{"image_size": 96, "crop_scale_min": 0.7, "arch": "coatnet", "fused_qkv": true, "moe_every": 1, "orthogonalizer": "newton_schulz_5", "steps": 14500, "warmup_steps": 720}
Rows from block 6 of a small image classifier, named by matrix and row number. Rows with one number within an expert belong to one neuron, the router's apart. Each number is 128 + 24 x the weight over its row's rms, rounded and kept within 0 to 255. All counts start at 0. Numbers have three digits each.
Before each expert's rows are labels from the 100 images, of 14848, where the router gives the expert most weight on average: "colour at peak" is the nearest of a few named colours to the mean colour under the peak; "peak at" is the part of the image that holds the peak. Only what is clearly more common there than usual is listed. The data: photos of plants and fungi (iNaturalist). In brackets: how many of the 100.
# router: router (model.blocks.6.mlp.router.weight, 4x384, trained with AdamW), inputs 0-191
# up: expert up (model.blocks.6.mlp.up, 4x192x384), inputs 0-191
# down: expert down (model.blocks.6.mlp.down, 4x384x192, transposed), outputs 0-191

# expert 3
colour at peak: brown (61)
peak at: top centre (52)
router.3:133161107122155104144155158119139115123083152107104133154114127120118173106126088127104156134070150117132159122125128109169120105134163125157073101153172152129130128138125125138122111135125168092128135155083146112166137154102177124168130115164110120157165141166106135155148116143127154073136100144143143162165089115145089172145118103110164086162119087128151127131156140139111107130132178146132111135139116129122110100130094118121086150118124097142139093131111106182149125104123082115123134130140115140139127132109115171124109123116152106153125112118114106103100166156153103177
up.3:128128128128128031128128128128160065128128128128128109138128128128128128128153128128190128128128094128071128128128128145128128128128128128128129128198128090089169128128128128128128128128128090128128025128128128128128128128128148128128098157128128128046128195128128096185128128128128128128169128145128128104128169128069128108128128128128152128128101128128128128128128128104176128128128128128149128076128128128128128070128128128163124166128128129053128128128109136128128128128128128128128128128128128128128128128128128128108128083128128128128107128128128128128128144128164194128
down.3:128128128150122128128083128128128128128128128148107128124197107128128128128128095128128175128128128128128128128128128128128128128128128128128128120128128117128128145201128128114128128128177128128146128128128128150128205128128147128128190128128090128128128128128128128140128096128128128115117128128128128151128128128128128148128128234128128178128128128128128128128128128133154128128109128159128128114128128133128128128128128162128128117128059128186128055128128128128128128063128128128128128128128128108128128128128128174128128146128128128128128128081128128128182128123128145128
up.4:128159064128128128063154128128128128128128132128128128128128128128128174111128128098128128128128098128128128128128188128128140121128128156129128113128128130128148128128128128128128150128128128128128128096128128188211128128153107128128128128126174211058128128128128139128152128128128128093128128128128128128128128128128128128128128128128128128128128128128128065134128128163128043097128128089161030128128128128148128128074124128057076128128128128136128122128128128163128128128133128128128180128128128128128100128128128128128116189128128128128061128111092128094128128128128128128
down.4:117080102128032128128128128096128179128103128128128128128102063128128150128128110128128128194128126128128128095128128128128128128128128125128128090128128128128078128128128128128128128128128184157151128128128128128128128128128059128128033133128128128187128057128128219102140128128128128214128128128128158164128128128128145189128123128128128128128128128093095128128143148128090128128128128128128128100128128128117128171128128128128128128128128128125128128128128128128069120173118128128121072128128128128212128128128128128128128128128155128128190128128152100128142128128192128128
up.5:164106128128128183128196128079128128128128128066133128128128180198128128128114128109128134128157089128128128128137075098128127128102128200178128128128187105128128128163144081101128128128128128128128141128128128128128128128128064128128128128128128128149074128128128128128128128091128128128135220128161128128128128128128106128128205089128128123128128128128128128128128190145128070128128128146128128181128128058128128128185128128128128128128094202128139085108125128128128128133212128128128128128113080095128128024128121128179128128128128128218070128128092128128128128125128128184
down.5:140158128128128128128113166190128128128114128128128128128128128128128128128140170128128128161128128177128128128128184128128128128110128128128128128128128128128128128128073128128128128099128128128111096128128128139128093128173128108128128150128128128128128128128133128128128154174116111128085128128128128133128128128128128118128178162128128128161128130128128128128128128128128168127128128199078128071128151128093128118078066128164128108128128127128064208101128128128167128128128128128128067150177128186128128128128128128128128128096128128088128205128128077128128128128128128128
up.6:128128128234128128108128128082140128123128128185175128082128054128174080128128128098128128128096128128128128128128128128128128138128146090169128128128128128128183128117128147128128128128128128128128128128056143000128128128128128087119128128128182128128128125128081128166128128112128128084128171112186128128115128128128113128128128128128057128128128128128074128128127128114128128128184128128128128128128128128128108128170112128128127128084128107128152153128128128128128128128154128128128123128077128128128128128129128128128168128106128114207136148128128128128128126080128128128
down.6:128128128128128128128128106128207128091128041128090128128128128197128128128128183176128128128128201163128128132156128147130128149101128188128128128128128128128128128128111117128128128057128128128133128159142128128128128128198128128128128128062128177128128159128128128134128145128128178128128128128128128128128059128128128160128128128083128165128062128128128128109128174148082128099128128128128070128128128159128128128053128128128128183128113180128182128128128108172188128128128180128128128161128112150139128128115128128140128128128128128128128128128128221108128128128151128128
up.7:128128128128147128128128166128128164128084128144128128128128192128128128046091128128134128128128128043117076115137088097128128128104128061128128128128128125128128102128128098128128128128149128128179132166157063128179121128128128128113100128128128128128128128158128128128128128128128176128187141128187128128128128128128128193128128128128128128128128128128128128128128128128128128128128128128128128128128128128128128128128128128155164103165128128128128058128128128128042128128128128128128128128128070062128142128128131128081157128128105062128128164128128128128127128128226192128
down.7:128128128128128128128125128198128128128128128128128097083158128128128196157228128128128167128156128128109128128128107128128176128128073163060100128128128128126128128115190128042086128155182128128086128128128128173128170154128128090177128128128128128128128128122129128134128185128128159133128128133128166218128128128128128128128128084128128128128128128128128128128128128128128128164128128128128129075128128080128147167153128128128128128128128128128128180128128128128128122128128128107128128128128128128131128128128128177128128073103128128128128122121080128206128176128128128082
up.8:106128128128162128128128128128071128128148128128128128103128128127128128097128061128128128113128128128091128128128100134128128128128162152128128128128128128128173128128128128128128128123128128128128081128168082128112128128128128128156128128128146128128128128128129128060166128128128190056128128128128128128133128087128121128128128081139178128128128128125128205094128128128128125140116128085128128128125128137128128128128181128128159157128128128128128128128128115196178128128196128145128105128128128128135152128128128151110128128179128128128128128037128128118126128128128128128
down.8:128128156057073128128128128128128128128121128128128075156128128128128128096128128128128128132123128128128128093128161141128187128128131128128128128128074128128109128128128082128128128128183210128128128075128171128128161128046128104128128128128128128128128128061128128128100128128066128128128128128128128128128128163128128139128074128128128128099099128128128128214079128128128128128154170128128128128080128081128148128128128085128155128128128128182128128065060128128128128128115096128075096128128035128128128145144128191146098128073128161128128082128128169128128096128128128128
up.9:143183128128128128128128157114124128128128080137134128128128075128128128128128186128128150128233128162128128102128177128128128128128125128128128128072111150128128128128128099132128069146128128128156128128128128128128128084128110171131128128128107128170154077128032128128128128128128128128128128206128128128128128177128128128128104128128128128150128175128193138128128128128128091128144128128128141080092128128128128055128128128125128062118092128128092140128128128128192128128113128128204210128066128128128095128128126128075128128128128128128043128128128128128128096060128128102
down.9:152128047128126128128170052128128094135128128128128128118128128128128128134128128128180128128128128128128128128128128128128128128128128128128128128128128128047128128128077128128128128128128128128151128128145103128128107128105099128128167128128128128128151128128083128144128182128128128178128128128128084128128128128083128128128128128128128148128108128133128199130128128128033077115128238223128128128128128128136128128128128128128128128128128128175128128128128145127128128159128128125128128128128128128128128128128128128128085113128135128128128100084128129128128150128128128128
up.10:128128128128128172128060112128098128128103068128070128128128128128128128128128110128128128154128128136128099128128124128154128091128154128128128166128128128128128149128128169128226128128179128128125128145128128128128128128128128128128128128128128128128105128128128085128104128160079128128128128128128128138128128128128128115153128128120148128178141128128128128128128124128128128128046128128128172128128128128132127128128128138160128099092163128128128208128128128128128128127128128128128128128128128128128128128128208128128128128128154128125128177128128128128128128128099128128
down.10:128128113128154128128128047128128162070128128083128128128128128106128128128128137128128128144102102134166128128128224128128160128128064151128128128206128128128128128175128128128128128128128128222191135128128128128128128128128128128128110128147128128148173182128135128128128128128153128128128084128128128128159128128128128128121128128128167073128128128105128128124106128128128128128223128128183160128128128115128128128181178128128178128128128128128128090128151128123128179128128128128128060134044128128128128128128128128128101199128047125128162128171129128128105128113128158128
up.11:111128128128183160128128104128128128128128128154128128128128125066128128182128128128128128128128110128086076177128158128128128171128128128128128128128048128128128128128128128073128128128128128128128152128128128082128128128113128073195128128128225128128089128128090128128128128128128139128165070104083128128128128128133164094128128152163069128128128128080127128128128128128146134128164128128128083104128128128128175128128135159128128139128128128128128128128128128128215128128120128128128086089094128092128109128181128128122128128128128108128152128128128070116106128128128128128
down.11:128128128128195128128093128128082128090128128179128128128098128128128175128128128128128085128065128128128128135128128128172195097128128175128113128064128128128128128143128128088128128128150128121128108128128128128181128128088128128128201128128135128128128128128113112078150155128128128128109119068128128128128128092128128128128152071128128128128128192127161128128082128128128128093136045128128216128108128128128128143128128128128151128150128128107128128130173128136128097093139128189128137128185128188128128108116114110128139112147128128067128107117110128128128128132116128128
up.12:131128128128128128142128128150128128128080143128128128114167128122101128128128172158128128128128128128128128128156171128128128133128187128167128057128128128200019128074128128148128128128105139128128128128128128128128128128171171063128179118128165195153128120056128128102111128168128128128128128128104156156112128128128165157128128103128128128162140128163128128128128128128128173128128128128128100128176128128141128119128090128128150057128128135128111128128128128150171128128111128177128128072046144128128166128128128147128128128128103128128100128193167128161128156139086128128
down.12:128128128146152128128128128128107128128128128128128128128194128128128049128128095128128084131128128128128111128128128128128180128143128128128128136128128128128128123128128128128128128128128128128128056128128128128064061128128128122082128128128128128128127128128123128128128128128173128128128128114138064112091177176128099122128128128113128070128128128128123128128195164128128103128134128135128128128103086227128128128128128128128128203128062128128128128128128128172128107091128128128142185077127066128128161168128088154128128128081193128078128128071128128128128152128051128177
up.13:123060128156128128128128128090128128200074128128128058099128053128201101128128128128128128128128128128173110128128128128128128128085128048128128128148128182128128081134132128143128128128128128128128175128128128128154158128128128128163128128138128128128084128128128128128128093128128109128128128063128128162128128129128128128128128149128122128128128129128156128128128128128104128128066128128128128111128128128128128128128107128128061174128128128128081110128128140128128115128128128214128128128079128128128128133128128162128128128090128159127128107128079128085128128084111128133
down.13:128128128128080128128128128109151138128053115059150128128128100128128128171145128103128128170128095072128128107128128134128128159128128128128056128111135128128128068128177154042128128128128128128128128054128128128128128113128112128128128128106110128167128128128128069128128128128128067096128128153128128128128128132132128128151128128128128128128128186128128128128128128128128128128128128163128128128128128128128182128128128128128192128098102110110128128128094128066128128128108078128181128128128128131128128128128122096128128128128111128128128176128128178128128128128128160128

# expert 1
colour at peak: grey (85)
peak at: top centre (40); top left (25)
router.1:114142138126073141136143112119156131125120133149177158118148131163136117092115153080152133126144114108136126113113101106113092138118084105125129134141114114121140121148166126090084121109153135166163159115181137144162121099184107140108105110107115146117137133132139138124154176125149102139171192116149141112118155161112129093124143124122088133098121157143081081152098146129173076139139118124092117137121113131159120156137165122124131137095082131114139126145151128122089131137128175119153107170136096092157111132121124097107168125116116142135096127141122171129154115149140170134
up.3:128128096128113154161138128128128128193128136128128116071128128128128128174128128128128128128128128128128128128207128161072128128128191128112128128175128128128128128148128128128128155175128128128137128128128128128128117128128178128097128160128180128128128148137128128128092128128128128128128128076197128128133128128128128128082128128105081134128103128128128128128128142128128143128128128138045128128128167039170128128128128197128128090128128128078132165128128166128167128105128196128128153128128120128128128068128128135128245128128128178128128128128128128128128101098054128128
down.3:128189128139162128128128128121155156128128104128199128128128128128128128128112112128128128149087170128104158098128128107099053128089128128128100128128153221128128128215170149198128128181128128128117091128128135128128128128203128128128169128128128128164073128128141128140128135128128128122128145128115128128090128128128128217150128128061128128091128128128128095128128128128128128121128110155128129128128128128091128129128148128180105128128128128196099128128128088123128128125128128128128128113128107109128128112128128128128094128182088128128128128144085128154090140072128141090
up.4:128090128157128128128128092128128128128051128170128128128128128068128128128128170128128128195128128128128128128122128128128134128128128120128191128128128128147128128128128107128128128128128128128128128128128128128128128128128128128128055170128126128128161155183109128128128128128128128128128128128128081128128128167053128128084128128128128158232081128128128128107128103128068128128128142130132128084128128128128128097128128128128177128130111128137080191128128128128128128128079128131186128105128128129128128128128181149128128128128128151128088128128046128150126165128128128128
down.4:128128128071128128128128128128072177128157128128128083128128128110185128128128128128128128128128128128128128128128128128179128128128128128115128128147100128128157128119205150128041128103139128128128102128128128116128128128128059154128128128128128128117128128113128128128128182128149128128132128150128128128070110128200110128128137128128128128128128128155128128218128108124128128106128128128128128128128128056142128117128128128128128128128128128128117128128128128128128128037128128039128128128128128128129128128128128128128171128128128128143128128128178128128088054128071128128
up.5:128154128128128172128128066124226128128093128128128040128128128128128112128128139152181128128188128128128122128141128128100128128128157128128128128128128137128128100128139128128128128128128128128128142128128128156128128128100128128128128141128128128128128088186128120128128128128196128103128177128128128128128199128128128128108128128128027128128128128128128128128128128128128128141128128128128157128128128128128128128128181128128128128178067128128128128128128128128163128159128128128128128128080128128128128068128128128086128141101128166225065128128128128128128140128128128128
down.5:128132128128128128151128045128128128128128126083128128128114128128128181207184128128128118172128128096128128128128128128128128128128128105081128128130128128128128128128193128128128128128128128128128128215128140094199128051128128128128128128185109128128128128128128072128128128128128128128128065128114128105110128128128118128128155135128128128128247128134128213066128128128128128131128044128128128128128128138128128128128111137128128128168184080204177128128128223128048128128128128128147128128128128128128128164107085077128128181128128128156128156113128128128084128128128128128
up.6:128128128128137128128109128151050128128128128084128128128128128128193096128128128128128128196128233128128128128128128128128128128115128128128128126128128128128128128144128128036128097128128128128139128062128128161103128128128128128128128128128128156128128128128128128128128143128128128128128128128128128200121108167128128128128128128128196128128128128146128128178128128124128141120128071064153128128128128128128128141188128128128169075128128128162128128148128128128109063085128093170128081128128128128128098197146128135128128128128157128128128128128128168128128128128128125128
down.6:128128128128128128128179119083128128128128128128179128056118128128128128128128128068128128128128128128178164128128099107128128128128128098168128128084070128128128053128130128128128130128178049128128128128185128128128128128128128133128128128124034128128128151128128128128128128080128137128128078195128128128128205128128128128128128128128128113128128128128128193080206128140128128128128128093137128128128128162100128128128083090052128202134119128128128115128128128128112128128128128128128185128128127128169128128088048128128128128128128128156128163128128128128128128128128128128
up.7:091128128134128128128128128128128128128128101164128000128128128128128128143128140128161128128143128128128128128128128128128128128128089128059128128128128067128041128128128191128128128128128118128128128134128128128149145128128128128129128120098128128128127103171128147128128141128128128166128128128107128128128128128128128071128128128128128128128146128128128128128128113128154128128128128098128205171163128129128128191128128128128145128130128128128128158076208128128128152128128128128128110074128114128128128144128128128098128128128128144149170128165128153128072128095128164128
down.7:079128128128069128115128128086128128128128128128165128128105128128128128128128128168169128173143128128080128128128128066128128199128216128128128128128102131128128128128128128109186128128128128128128128190128166118128128114128128128128128128128128141128128128179128128135128128128128128205136128128130128128128128128177128082128128128198128128128209128128133128128128084128128128128128128128128128128128128128128128128128156140128128128125128128128128136173128128183083110140128128128128128128128128072128128128128128128046128128128128128128128128128128161122128128164168119200
up.8:128134156128128128128108128128128128128128128160128173101128066128128044128172128128128128128170128128120128139128089125128128128128128153094128128128128189128123128128171159102128090128128128128128101072128128128118128128128128124128128128128128128128128128128144128128128128128091128139128128128128060128121128128128128058093128157158128128128128128128128136124128128070158128128105061128128168128128078128154128114068128161143128170128167128128128023128128128104167128128128128165128128131088128128128118128128128094128128128212128128128128128128132128090128128128128128128
down.8:128183128150129128128097108128091128124128179104128088137128128104128128128195128128128128128207128114128128082114192128128015130128128128128128128080109128128128128128128160128160172084128128128128114120128128128128176128128128128128215128128128128128128128128128128128120151128128128128128144128128168056109128128128128128128050128040086128128128128128128128128071128128128128128128128128128128128128128128128128128128128128128138124128128128128128128128128128128128128128128128128128128128128128128128141128128128128128128128128065128128128090128128093128128128191128128128
up.9:128128090128128128128128128128128156128128159128128030106192159128128128128128128128128128128128128128128128128128128128164128128153128213128128128128128128128128128121128128128128128122128128128128128128109173128128128128128128128128128162128128128128128145200128128128128128128128128128128128128128128128076128128128128128128097128050128122128128142128128099080128128128189128128131128128145211171174128128128128128147128128059128128128128128128128128128128128109128070128173200128059128128128128076128212178128128128190171128116128127165128128128128128128128128128128128128
down.9:163077128143128128128128098128124128128128128128128130128086128128128133081160128128099128128128089128101128128178128128128192128096128123128107128128141148146128128128128093136128128128128128120096057105128128128066166128128128128098128128128128128074128128128143128073128128128206128128128164128182128128128128162128128128128128128128128128128128171128128117128128128128186128128116128128128128128128128128128128094128128128168079128128128128155142128120128128163128128128128063128084162128128138073128128112128128102103128133128128128051182128128128128128128128128128128128
up.10:128128128128119128128128128128128164118094101128128139128128054128128168128128121128175128188113128147128076128131128128128143068074209169128126128128128117128128128128128128219128128128128154128128128096128128128128086214147146128219128128116082197128128128177128128128128165181128128128167128128128128124128128047128128128128097146128128128142102128097128128127128134128128128128180128128128128128126128128152128111134128128128128128156128128128128128108128128189128128128128128160128128081128066128128128128104128128108128128128128128128128134128166128138128089128128176140
down.10:128128090128128141220128128128081128128128081128128128207156155063177128128128096128128095128128128128141128128128131128128106128110128128140165128128128128128128128128128036128080128128128128128128128157128128128128128128128069128087128128128148128128149128128128128128128128128128128128128128128161128128128062174128128128128101128128173128144128128128104128128128211121128168101128128128128128108128052128128200137128128128128128192128077128128129128128167128112099128128089128128202128128168046128128153238103116050073128128128096128128205128098199128128128128135128054128
up.11:156128128128128128128070096147128121128128128128128128128128128128152128128114128128128096128128128128128135077095128128128128128114128128128128128128155165128128128128126148128128167128164128128128128128128128128128128128121128128128142113129128080128117128128128128128128128128116101128093128158128128128128104128128092128128128062128128134128128187179128128128128128128142154034136072128128128128149155128081128128128128128128128128144128128128128128128160128128128128128128128128137128128128072128128128128128128123128128134128128128128128128128152128084128128128149128156
down.11:082128128128143128128128128128172128128128128155128128128061128128128089079128128128128128128128128128128128128128128131128180113104128029128184128067128049105212153128128128128079128062128089128128128128128128189128128128156094173045201128128128128128128110128128128128149129128128128136162128094128128128128065128128128128128173128128128128128128111128128128128128128128055128128128118128128145172128128128178128128128128128114188128128164043124190128126128128128128128157128159128128106128128109128128128128153128128128128128152128247128146128128128128128128128163128128147
up.12:255128128144128128128128128167128128128128128087128128128128128147128128128128128128144128128128128128128142128022128169128128128128139128128139128128143128144128128128128128219120128128163128128128128214128128128196120128128128128128128128128128128127150128128128128128128128128128076128128129128121128128128128125128128111150128175128128128128128128128128128128128128128128128128182121128128185128128074128128128128128128128128128211106128128128140128128128074128128128128128128128128128100128128128106128128128128087156128128128141126056041246164128128128128128176128128128
down.12:128216128128191147128165064170128128080113128128128146128203128144128128155128128128124128128128128128128128205128128128143128076128128077128128128128128128128128128128079128135103128128128128128128128128128076128045128128128128173128157128128128128128128128128128128128076128128128230128128128128128128128142128128128128055128128128117128128166128128128128128128128051084128128079128128152128128135153128158128128128092128128128128128128204113128191118117113099128128128068128128104140177128128128128169065128128128128114128128128128128128128128062176128128075128191170184128
up.13:128152087145137164128128128128093128128105128128072128128153128128128137128128128128082128128128128128128128128159128128089128115128128194128128128128132133128128128128128128128128128157128164128128157128128128128128128128178128194128128058128128128128128123107189151128128128167128098128128128128128128128128194128128128128128128128128155128123128181128128128128128192128128128128128128128166128151125128075128128128128128156134128153007082128197128128128128075128128128134128158128128128128128128103128128128128128128128225128128086151198128128074128128080128149074128074128
down.13:128128128128097161128170056177128128044142128128128146110111128128130128127128136128128128128128168128128128128128128076102128141128128128128128091112128128128128128128128128128128128128064128128149128128175128128156174086098128164128128128072056128174128128128128170128128128128128128123128128167128128128128128128128103128128128128128128128101128128128173128128128046128129147123128128128128128156096128128128128130072128128128113128076128128128071128097128128128128127128132128128128052146128144128128128128128163167128178158128168128128128128128128178128116079118162128128

# expert 0
colour at peak: brown (64)
peak at: centre (70)
router.0:166131109114133119152111167126103121108114124157107144084131118147103117157134143146133104115160165184129113146080102179111114153115126169115121143110117113110187121130061155118110159127110128104125090126118110127086096151103111121137157136094157126076097133095144136093101136137081126124105080117079107132116107149165109136112111166156145157123143169128115205138117095100125154133150103119169144121093137131110126159139163089162141097134170129118130156108151133087095122149128131138106178099128150102148086193151120113133114159186128124094146149124166099166158112124154112123
up.3:164174128128128128128128161128128193112128128128128135128128056068122128138128128165128128128128128128128148128128057128128128125164116128082128082071128128128128128009128128128128128128128128128128128128128166106180189128128128106128128163141128125128128128128128128128128174128153128128128131128104103128128128128142191128179128116128128128128092122128128128128128128184141183204076128165128128080128128128128130128128128128138130128128128128128128128128128128128128128118196137128128128076128128128166152128128086128128192128133128128160128128128082128128128128128128128128
down.3:097128142124128128193128099128128128128189128157128128128128128128114128128128128128128128156175128128191056128128128128128128128128170128128128128182199079189128128128062128128128128128128128128128128128128128128128128148128128128128213128128070128180128128137128128117128145128128128070136128128128058123128128128128123128128093098159111128182128118114131128128128128128128128128041128128150052128162128128128136128128160102128128089114128128074128128062142128146128128128087128128128128128128128128128156128128128105128128128128128141128084128128128128128152112091128096148
up.4:128128128128128128096022102128128115128128128128128128128128128122128128128128128128128128147128117092128128085171128128128128128128128128128128128128128110181128128128128065099128120128128128128128128128128128100128128128080128079128128128128212043128128128128128128128086128198128090128170112128128128077128128114114128128128069128128128128128128184128128128128050128078066094128128128128128128128128128152128202128128128128128096128179128185128128128128128138097128128091091128162128128203128128128128093128128128128128128128128128128128128128128128110128128128128128128013
down.4:128137128128220128128128071128089024128128128128128128128128128128128128128168128128128128128128098128090128126196128128216128128128128128128128128074128128128079137128128128128117128128128128128128201194128125128128128128128128128128128128128128128128128128130128128128085154128128128128128164128128157128128128128128089128170128128128128128128128097128127128128111128128128128128128094128128128179128128128128186128128128216128128128128128128128128128145128128145128078128091152128128128128219128128128128128128008112128128128104128143131171168128128161169128128128111128059
up.5:128128128064124128128136128114128139175128128128133144128128128071135128172128128085128128128179128128128128128128128128128128128128128061128147134128044128128128128128128128128128128128117072128161128128128118120128135128128111128128128082128128128128128128128128128050128128128128169128128128159128162128128128128118128128128128128128157128128128128128190128128153128203128128124128124091128088128128155128152200128145128128128128128128176083072128128128128128098176128128157128112128128128168128125128128128068128128128128128064076128148128128128128128128128077125128128128
down.5:128113151128113154185128128128188128128128134128128128087128128128128128128066128128128128128128128128128128128128128128188128128128113096102143128062128128128159075128125167128128045128128128119128128128128074128089128128128128128128113128128128132153134128128082128173128166107128128128128128128128158128128128169128128128128128146105128128128148128128128081128128045128128128128128128070128145200128128128128128128128128128056128128128128151128128202128128128128100128072161081128128173128128128202128128128105128161121128204128176128128129128128086128128128128153128128183
up.6:128128128128128128128128128208128128128128128128182128128128128061128083128128128128128128128128128128128128128128128132057128174128128128128128117128048128128128128128128067128128128105123092128128128128112037128128184128142128128128128128128072128128181128128128128083128128128128128128128128197128128128128128121128128128128128184213128128128128158143128128128128128128111128128128128128128128128128098128128128128128128124075082128128128123128128122127128128128128128088128128128128128128128128128128128128128184128128128128128128111138128128128128128047172128128128179128
down.6:128205128175175128128128128128052128128128128128188128128155128104128128128083128128116128142141128128090128128110147128049128114023128128128128128128128128167128128128128128128062128128128128128095128128114174128128128128128128128109128128086128128128128128128128168128128137155128128128128128128128128128128128109128128098128098183128128128128128128128128128128111128128128128061128128128128105128128128107128128118128128128128081128153128050128128128128128128097128128128128107128128128128133112128128034097128128146027128128128128128128128167128128136065128128136185128128
up.7:128128128086128128117128128128128128128069128128128128128128128128128151128116128128176128128195084128128128128128128128128128115128128074128128128128128128128128048052128123128142128081128128067128128159128092128128127128128128128128128128128128128128076145128128128128109128140128128059128128128089128128128128128128128128127128128128128128128108128128128191195159128067099128128128188099190128128128128098112128128122128128128128128183119128128128095128128128128145107128117163128128128128128167128128128128082131128128099128128128128128128128128128128080128128065128089128
down.7:128128101090128165143094128128199134160128128128137128128148128128128128128128128067128128128128128079104128128111128128114128148128167128205101128128128128157128092128128128128128128128128128128128153128128171128128128121128128128128128128057128128128128128128128116128128128128128128128128128128205095146128076128109255175128128128128119102128128172199128128128128128128128128128128128128128128128128128128128128128086128107192128128128128128128128168128128134128062128128128128128166128128128128128187118128128128107128213128128063128146128108128128128178128128128033128128
up.8:128128128128128128128128122128128128097128140128129128108128128168128128116223128128123128128128128128128128128138172128128128128128118114128073128128096128048128128079128128128128128086128131128128128128128128128143128108166128128166071128128106127128128128113188128128192128128128128128128128128088128128128128128128128128095128105128127128128128128190123128098128128128222128128128128083128128128128128091150187160104160128128128128220128142128128176128086128128135128128128128107128146149086128071126128119128102166128185128128128127183128128182128220128128184128142128128
down.8:166115128130128128125128128128128128128128128128128085128128128128128128128128131128128128128110128180128128166101128128128128109128128128128164067128128128153128064128128148128128128158152128128128128128128135128128128128101128094187151128128128128066162128128128128128128128062194128110131128150108128128167128206128128128113179128159128128128128143128128128128090128128128138128186128128170118128128165129128128128187134136099154128128128081128111069128128128128128128128128128128093128128128128199108129128128083158128106128128128128145128128109066155140128128128128128130
up.9:033128097128128128176128128128128128169128128128128128128141067128128128128128128179128128128128128128090129200128092128128128128220133215128128128128128128130128128159128128190128128128128128128096128128128128128069128052128128068170128128128128128128128165156128128128223128128128128141128187128128128128128128128128128178112128132092128128128128128128128081128074128128128128128114128093128128128128088128128154128128163128128130112149128084128134128144128128128128128128128128128128128128128128128128128078128172128128128128120128128074128128128128128128128128128128102124
down.9:128128163128107137128128128128128128128128068128128114128128128105128087128132128155128128097117026128159128128217147128128128112128128128129128128102128128128042128128128034128128128128128128128082128128128067128156128128128128128107154128128128128128128128173128128169197128073128128128128128128122128128128128128142188128128096175100072173061128128128128136128152178128168128128163128128128180128128128128093128128128076128169128128128128128128128128057109105128128128099128128128128064128128125142124128128128138128154128090138153128128128128128128128121128128128128128128
up.10:118096128128128128128128128128128128128128072128241143114136128128165128128151128128128121128194128128104128128128128128128128128128032128128128156128128128128128138128128128128128128128128128128128128165128119128128130128186128123117171128178128154087128046128128204095128128128128118128128129128128116137128128128128128152128128082128128048128123128128128128128135128128128096128128153144128128128128128097163128128128128104128128128128128128045123089128128128042128128128112186125128153128155128115128128128116187050175128131128128128166128128128128128128128179096128128186
down.10:128113128167128128128128158194128111128128128102128171128186158128173128067128128128128128128053128181128128128128128128128128128128128128128182128128128128081139105128128128172128128128128128128159128128140128128128128128128176084128128128128167128128171128106128128128110114128129128058088181128128128128128128141128128128128128066128128128128164116089128128128128128128128128177128128128128127180063128128128128128128128097128216128128128128128182160128128165128128128128128128128128128128128128128128128128128128128128128115183128194085128092097128138128146128128128128128
up.11:128156128128128216128199128128223128128128128127208146128128057159128140083128100128140128159128128136192128128128128128128128143128128128161080159128128122128128128128128086128122128128035128128128128128137128128095088128177128174128128099074128082128177128085128128128128192130128128128128128043128128128128128128056128128128160072128090128128128128125077211191178128128185118128128182128209128128183128128128128128128121128224128128128128128128128128128128128128128128134128128128128128118128128128128128128198153128128128174128128128128128128128128128128128128128128128128
down.11:080128128095128128128128181128128128128128128128128128128128128128128128161078128128128128128101128128114128128128069128128128121128128128128094128128128095153128128128128120128128162128128128128170128128128167192237128128128128128167128128128128128160128128128128128128128128128219128047128095128128128128128119162128128128128128067128128128128128128153128128169128077128128128128128176128128128131128128128128128128072128128128132128128131128128072128128128128128128186128026128128128128184058128168128128128128081128143128128128128128128093128128128128124162128128128128077
up.12:157185128128166114128128128128128128146128128128101128128128128128128110203093128128128128109128128082128128128128128128128142128141109128060131128128128128128128128128128128174110168128128128128128128128128128128069128189128128128128128128128128128128128105110128128128104140128120128128180220128128128128128128094098128128128086128128128128128128128128128128128128128128176128071128117155163128111128155134128128153092128093128128128060128128114064165128128128128128128206128128128128128128167128128128128128128181056128128128140156128128115128128128128128128128128128128124
down.12:128135047128128128128128128128128128128100128129128128128140140128128128128162128137128128189128080128065139128128128128128128128090128180128121128128087107128128128128128128128128128128159128152128128077128128128128128193128128128128118128128128128128094128128128128128109128128128128111128128128128165128128128128128104128128128128128056128133128166128128128128128128128128128128128128128128128128128128128128058113128086128128128156128128117095128128128128128072128128084128198128128072096128128128131128157128065128128128109128128128128128113124128128128128128129128119128
up.13:128151096128128133123128128128128114128196069174128128128128183128104095128128128128128058128128128128128128128128128128140128128128075175087128128128135073128116089128128170128128128128070128128094128128128128128128128128128024090128128128128160128126128116128128128075128128128149128151128128034128128128128128128128128128128197128057128128128128128128128128102060128128156128128128132128117128185045128128128128161193128128128128128128132128099128128093193069128128128128128128128086166128128115128128128128144128128166128128055070128128031128137128128128128128128128128128
down.13:128128182128236128076128128114128128125128128128128128170128103128116128094128128128164176128128128128168102128128128128128128128128084128114128128189128128128128185131128128123154046128118128128121128089085139128164168128154137128128128128055128084128128128128128128128128128128128095128128038128128128128202128128182128128128128128128128128128173128128164128128128128078128128128128157198128128182109128128137128128128154128116098181128128128128067128089107128128128128128128128142128128128128108128128104151128128128128128128101128128128128038128128128128128128128128160128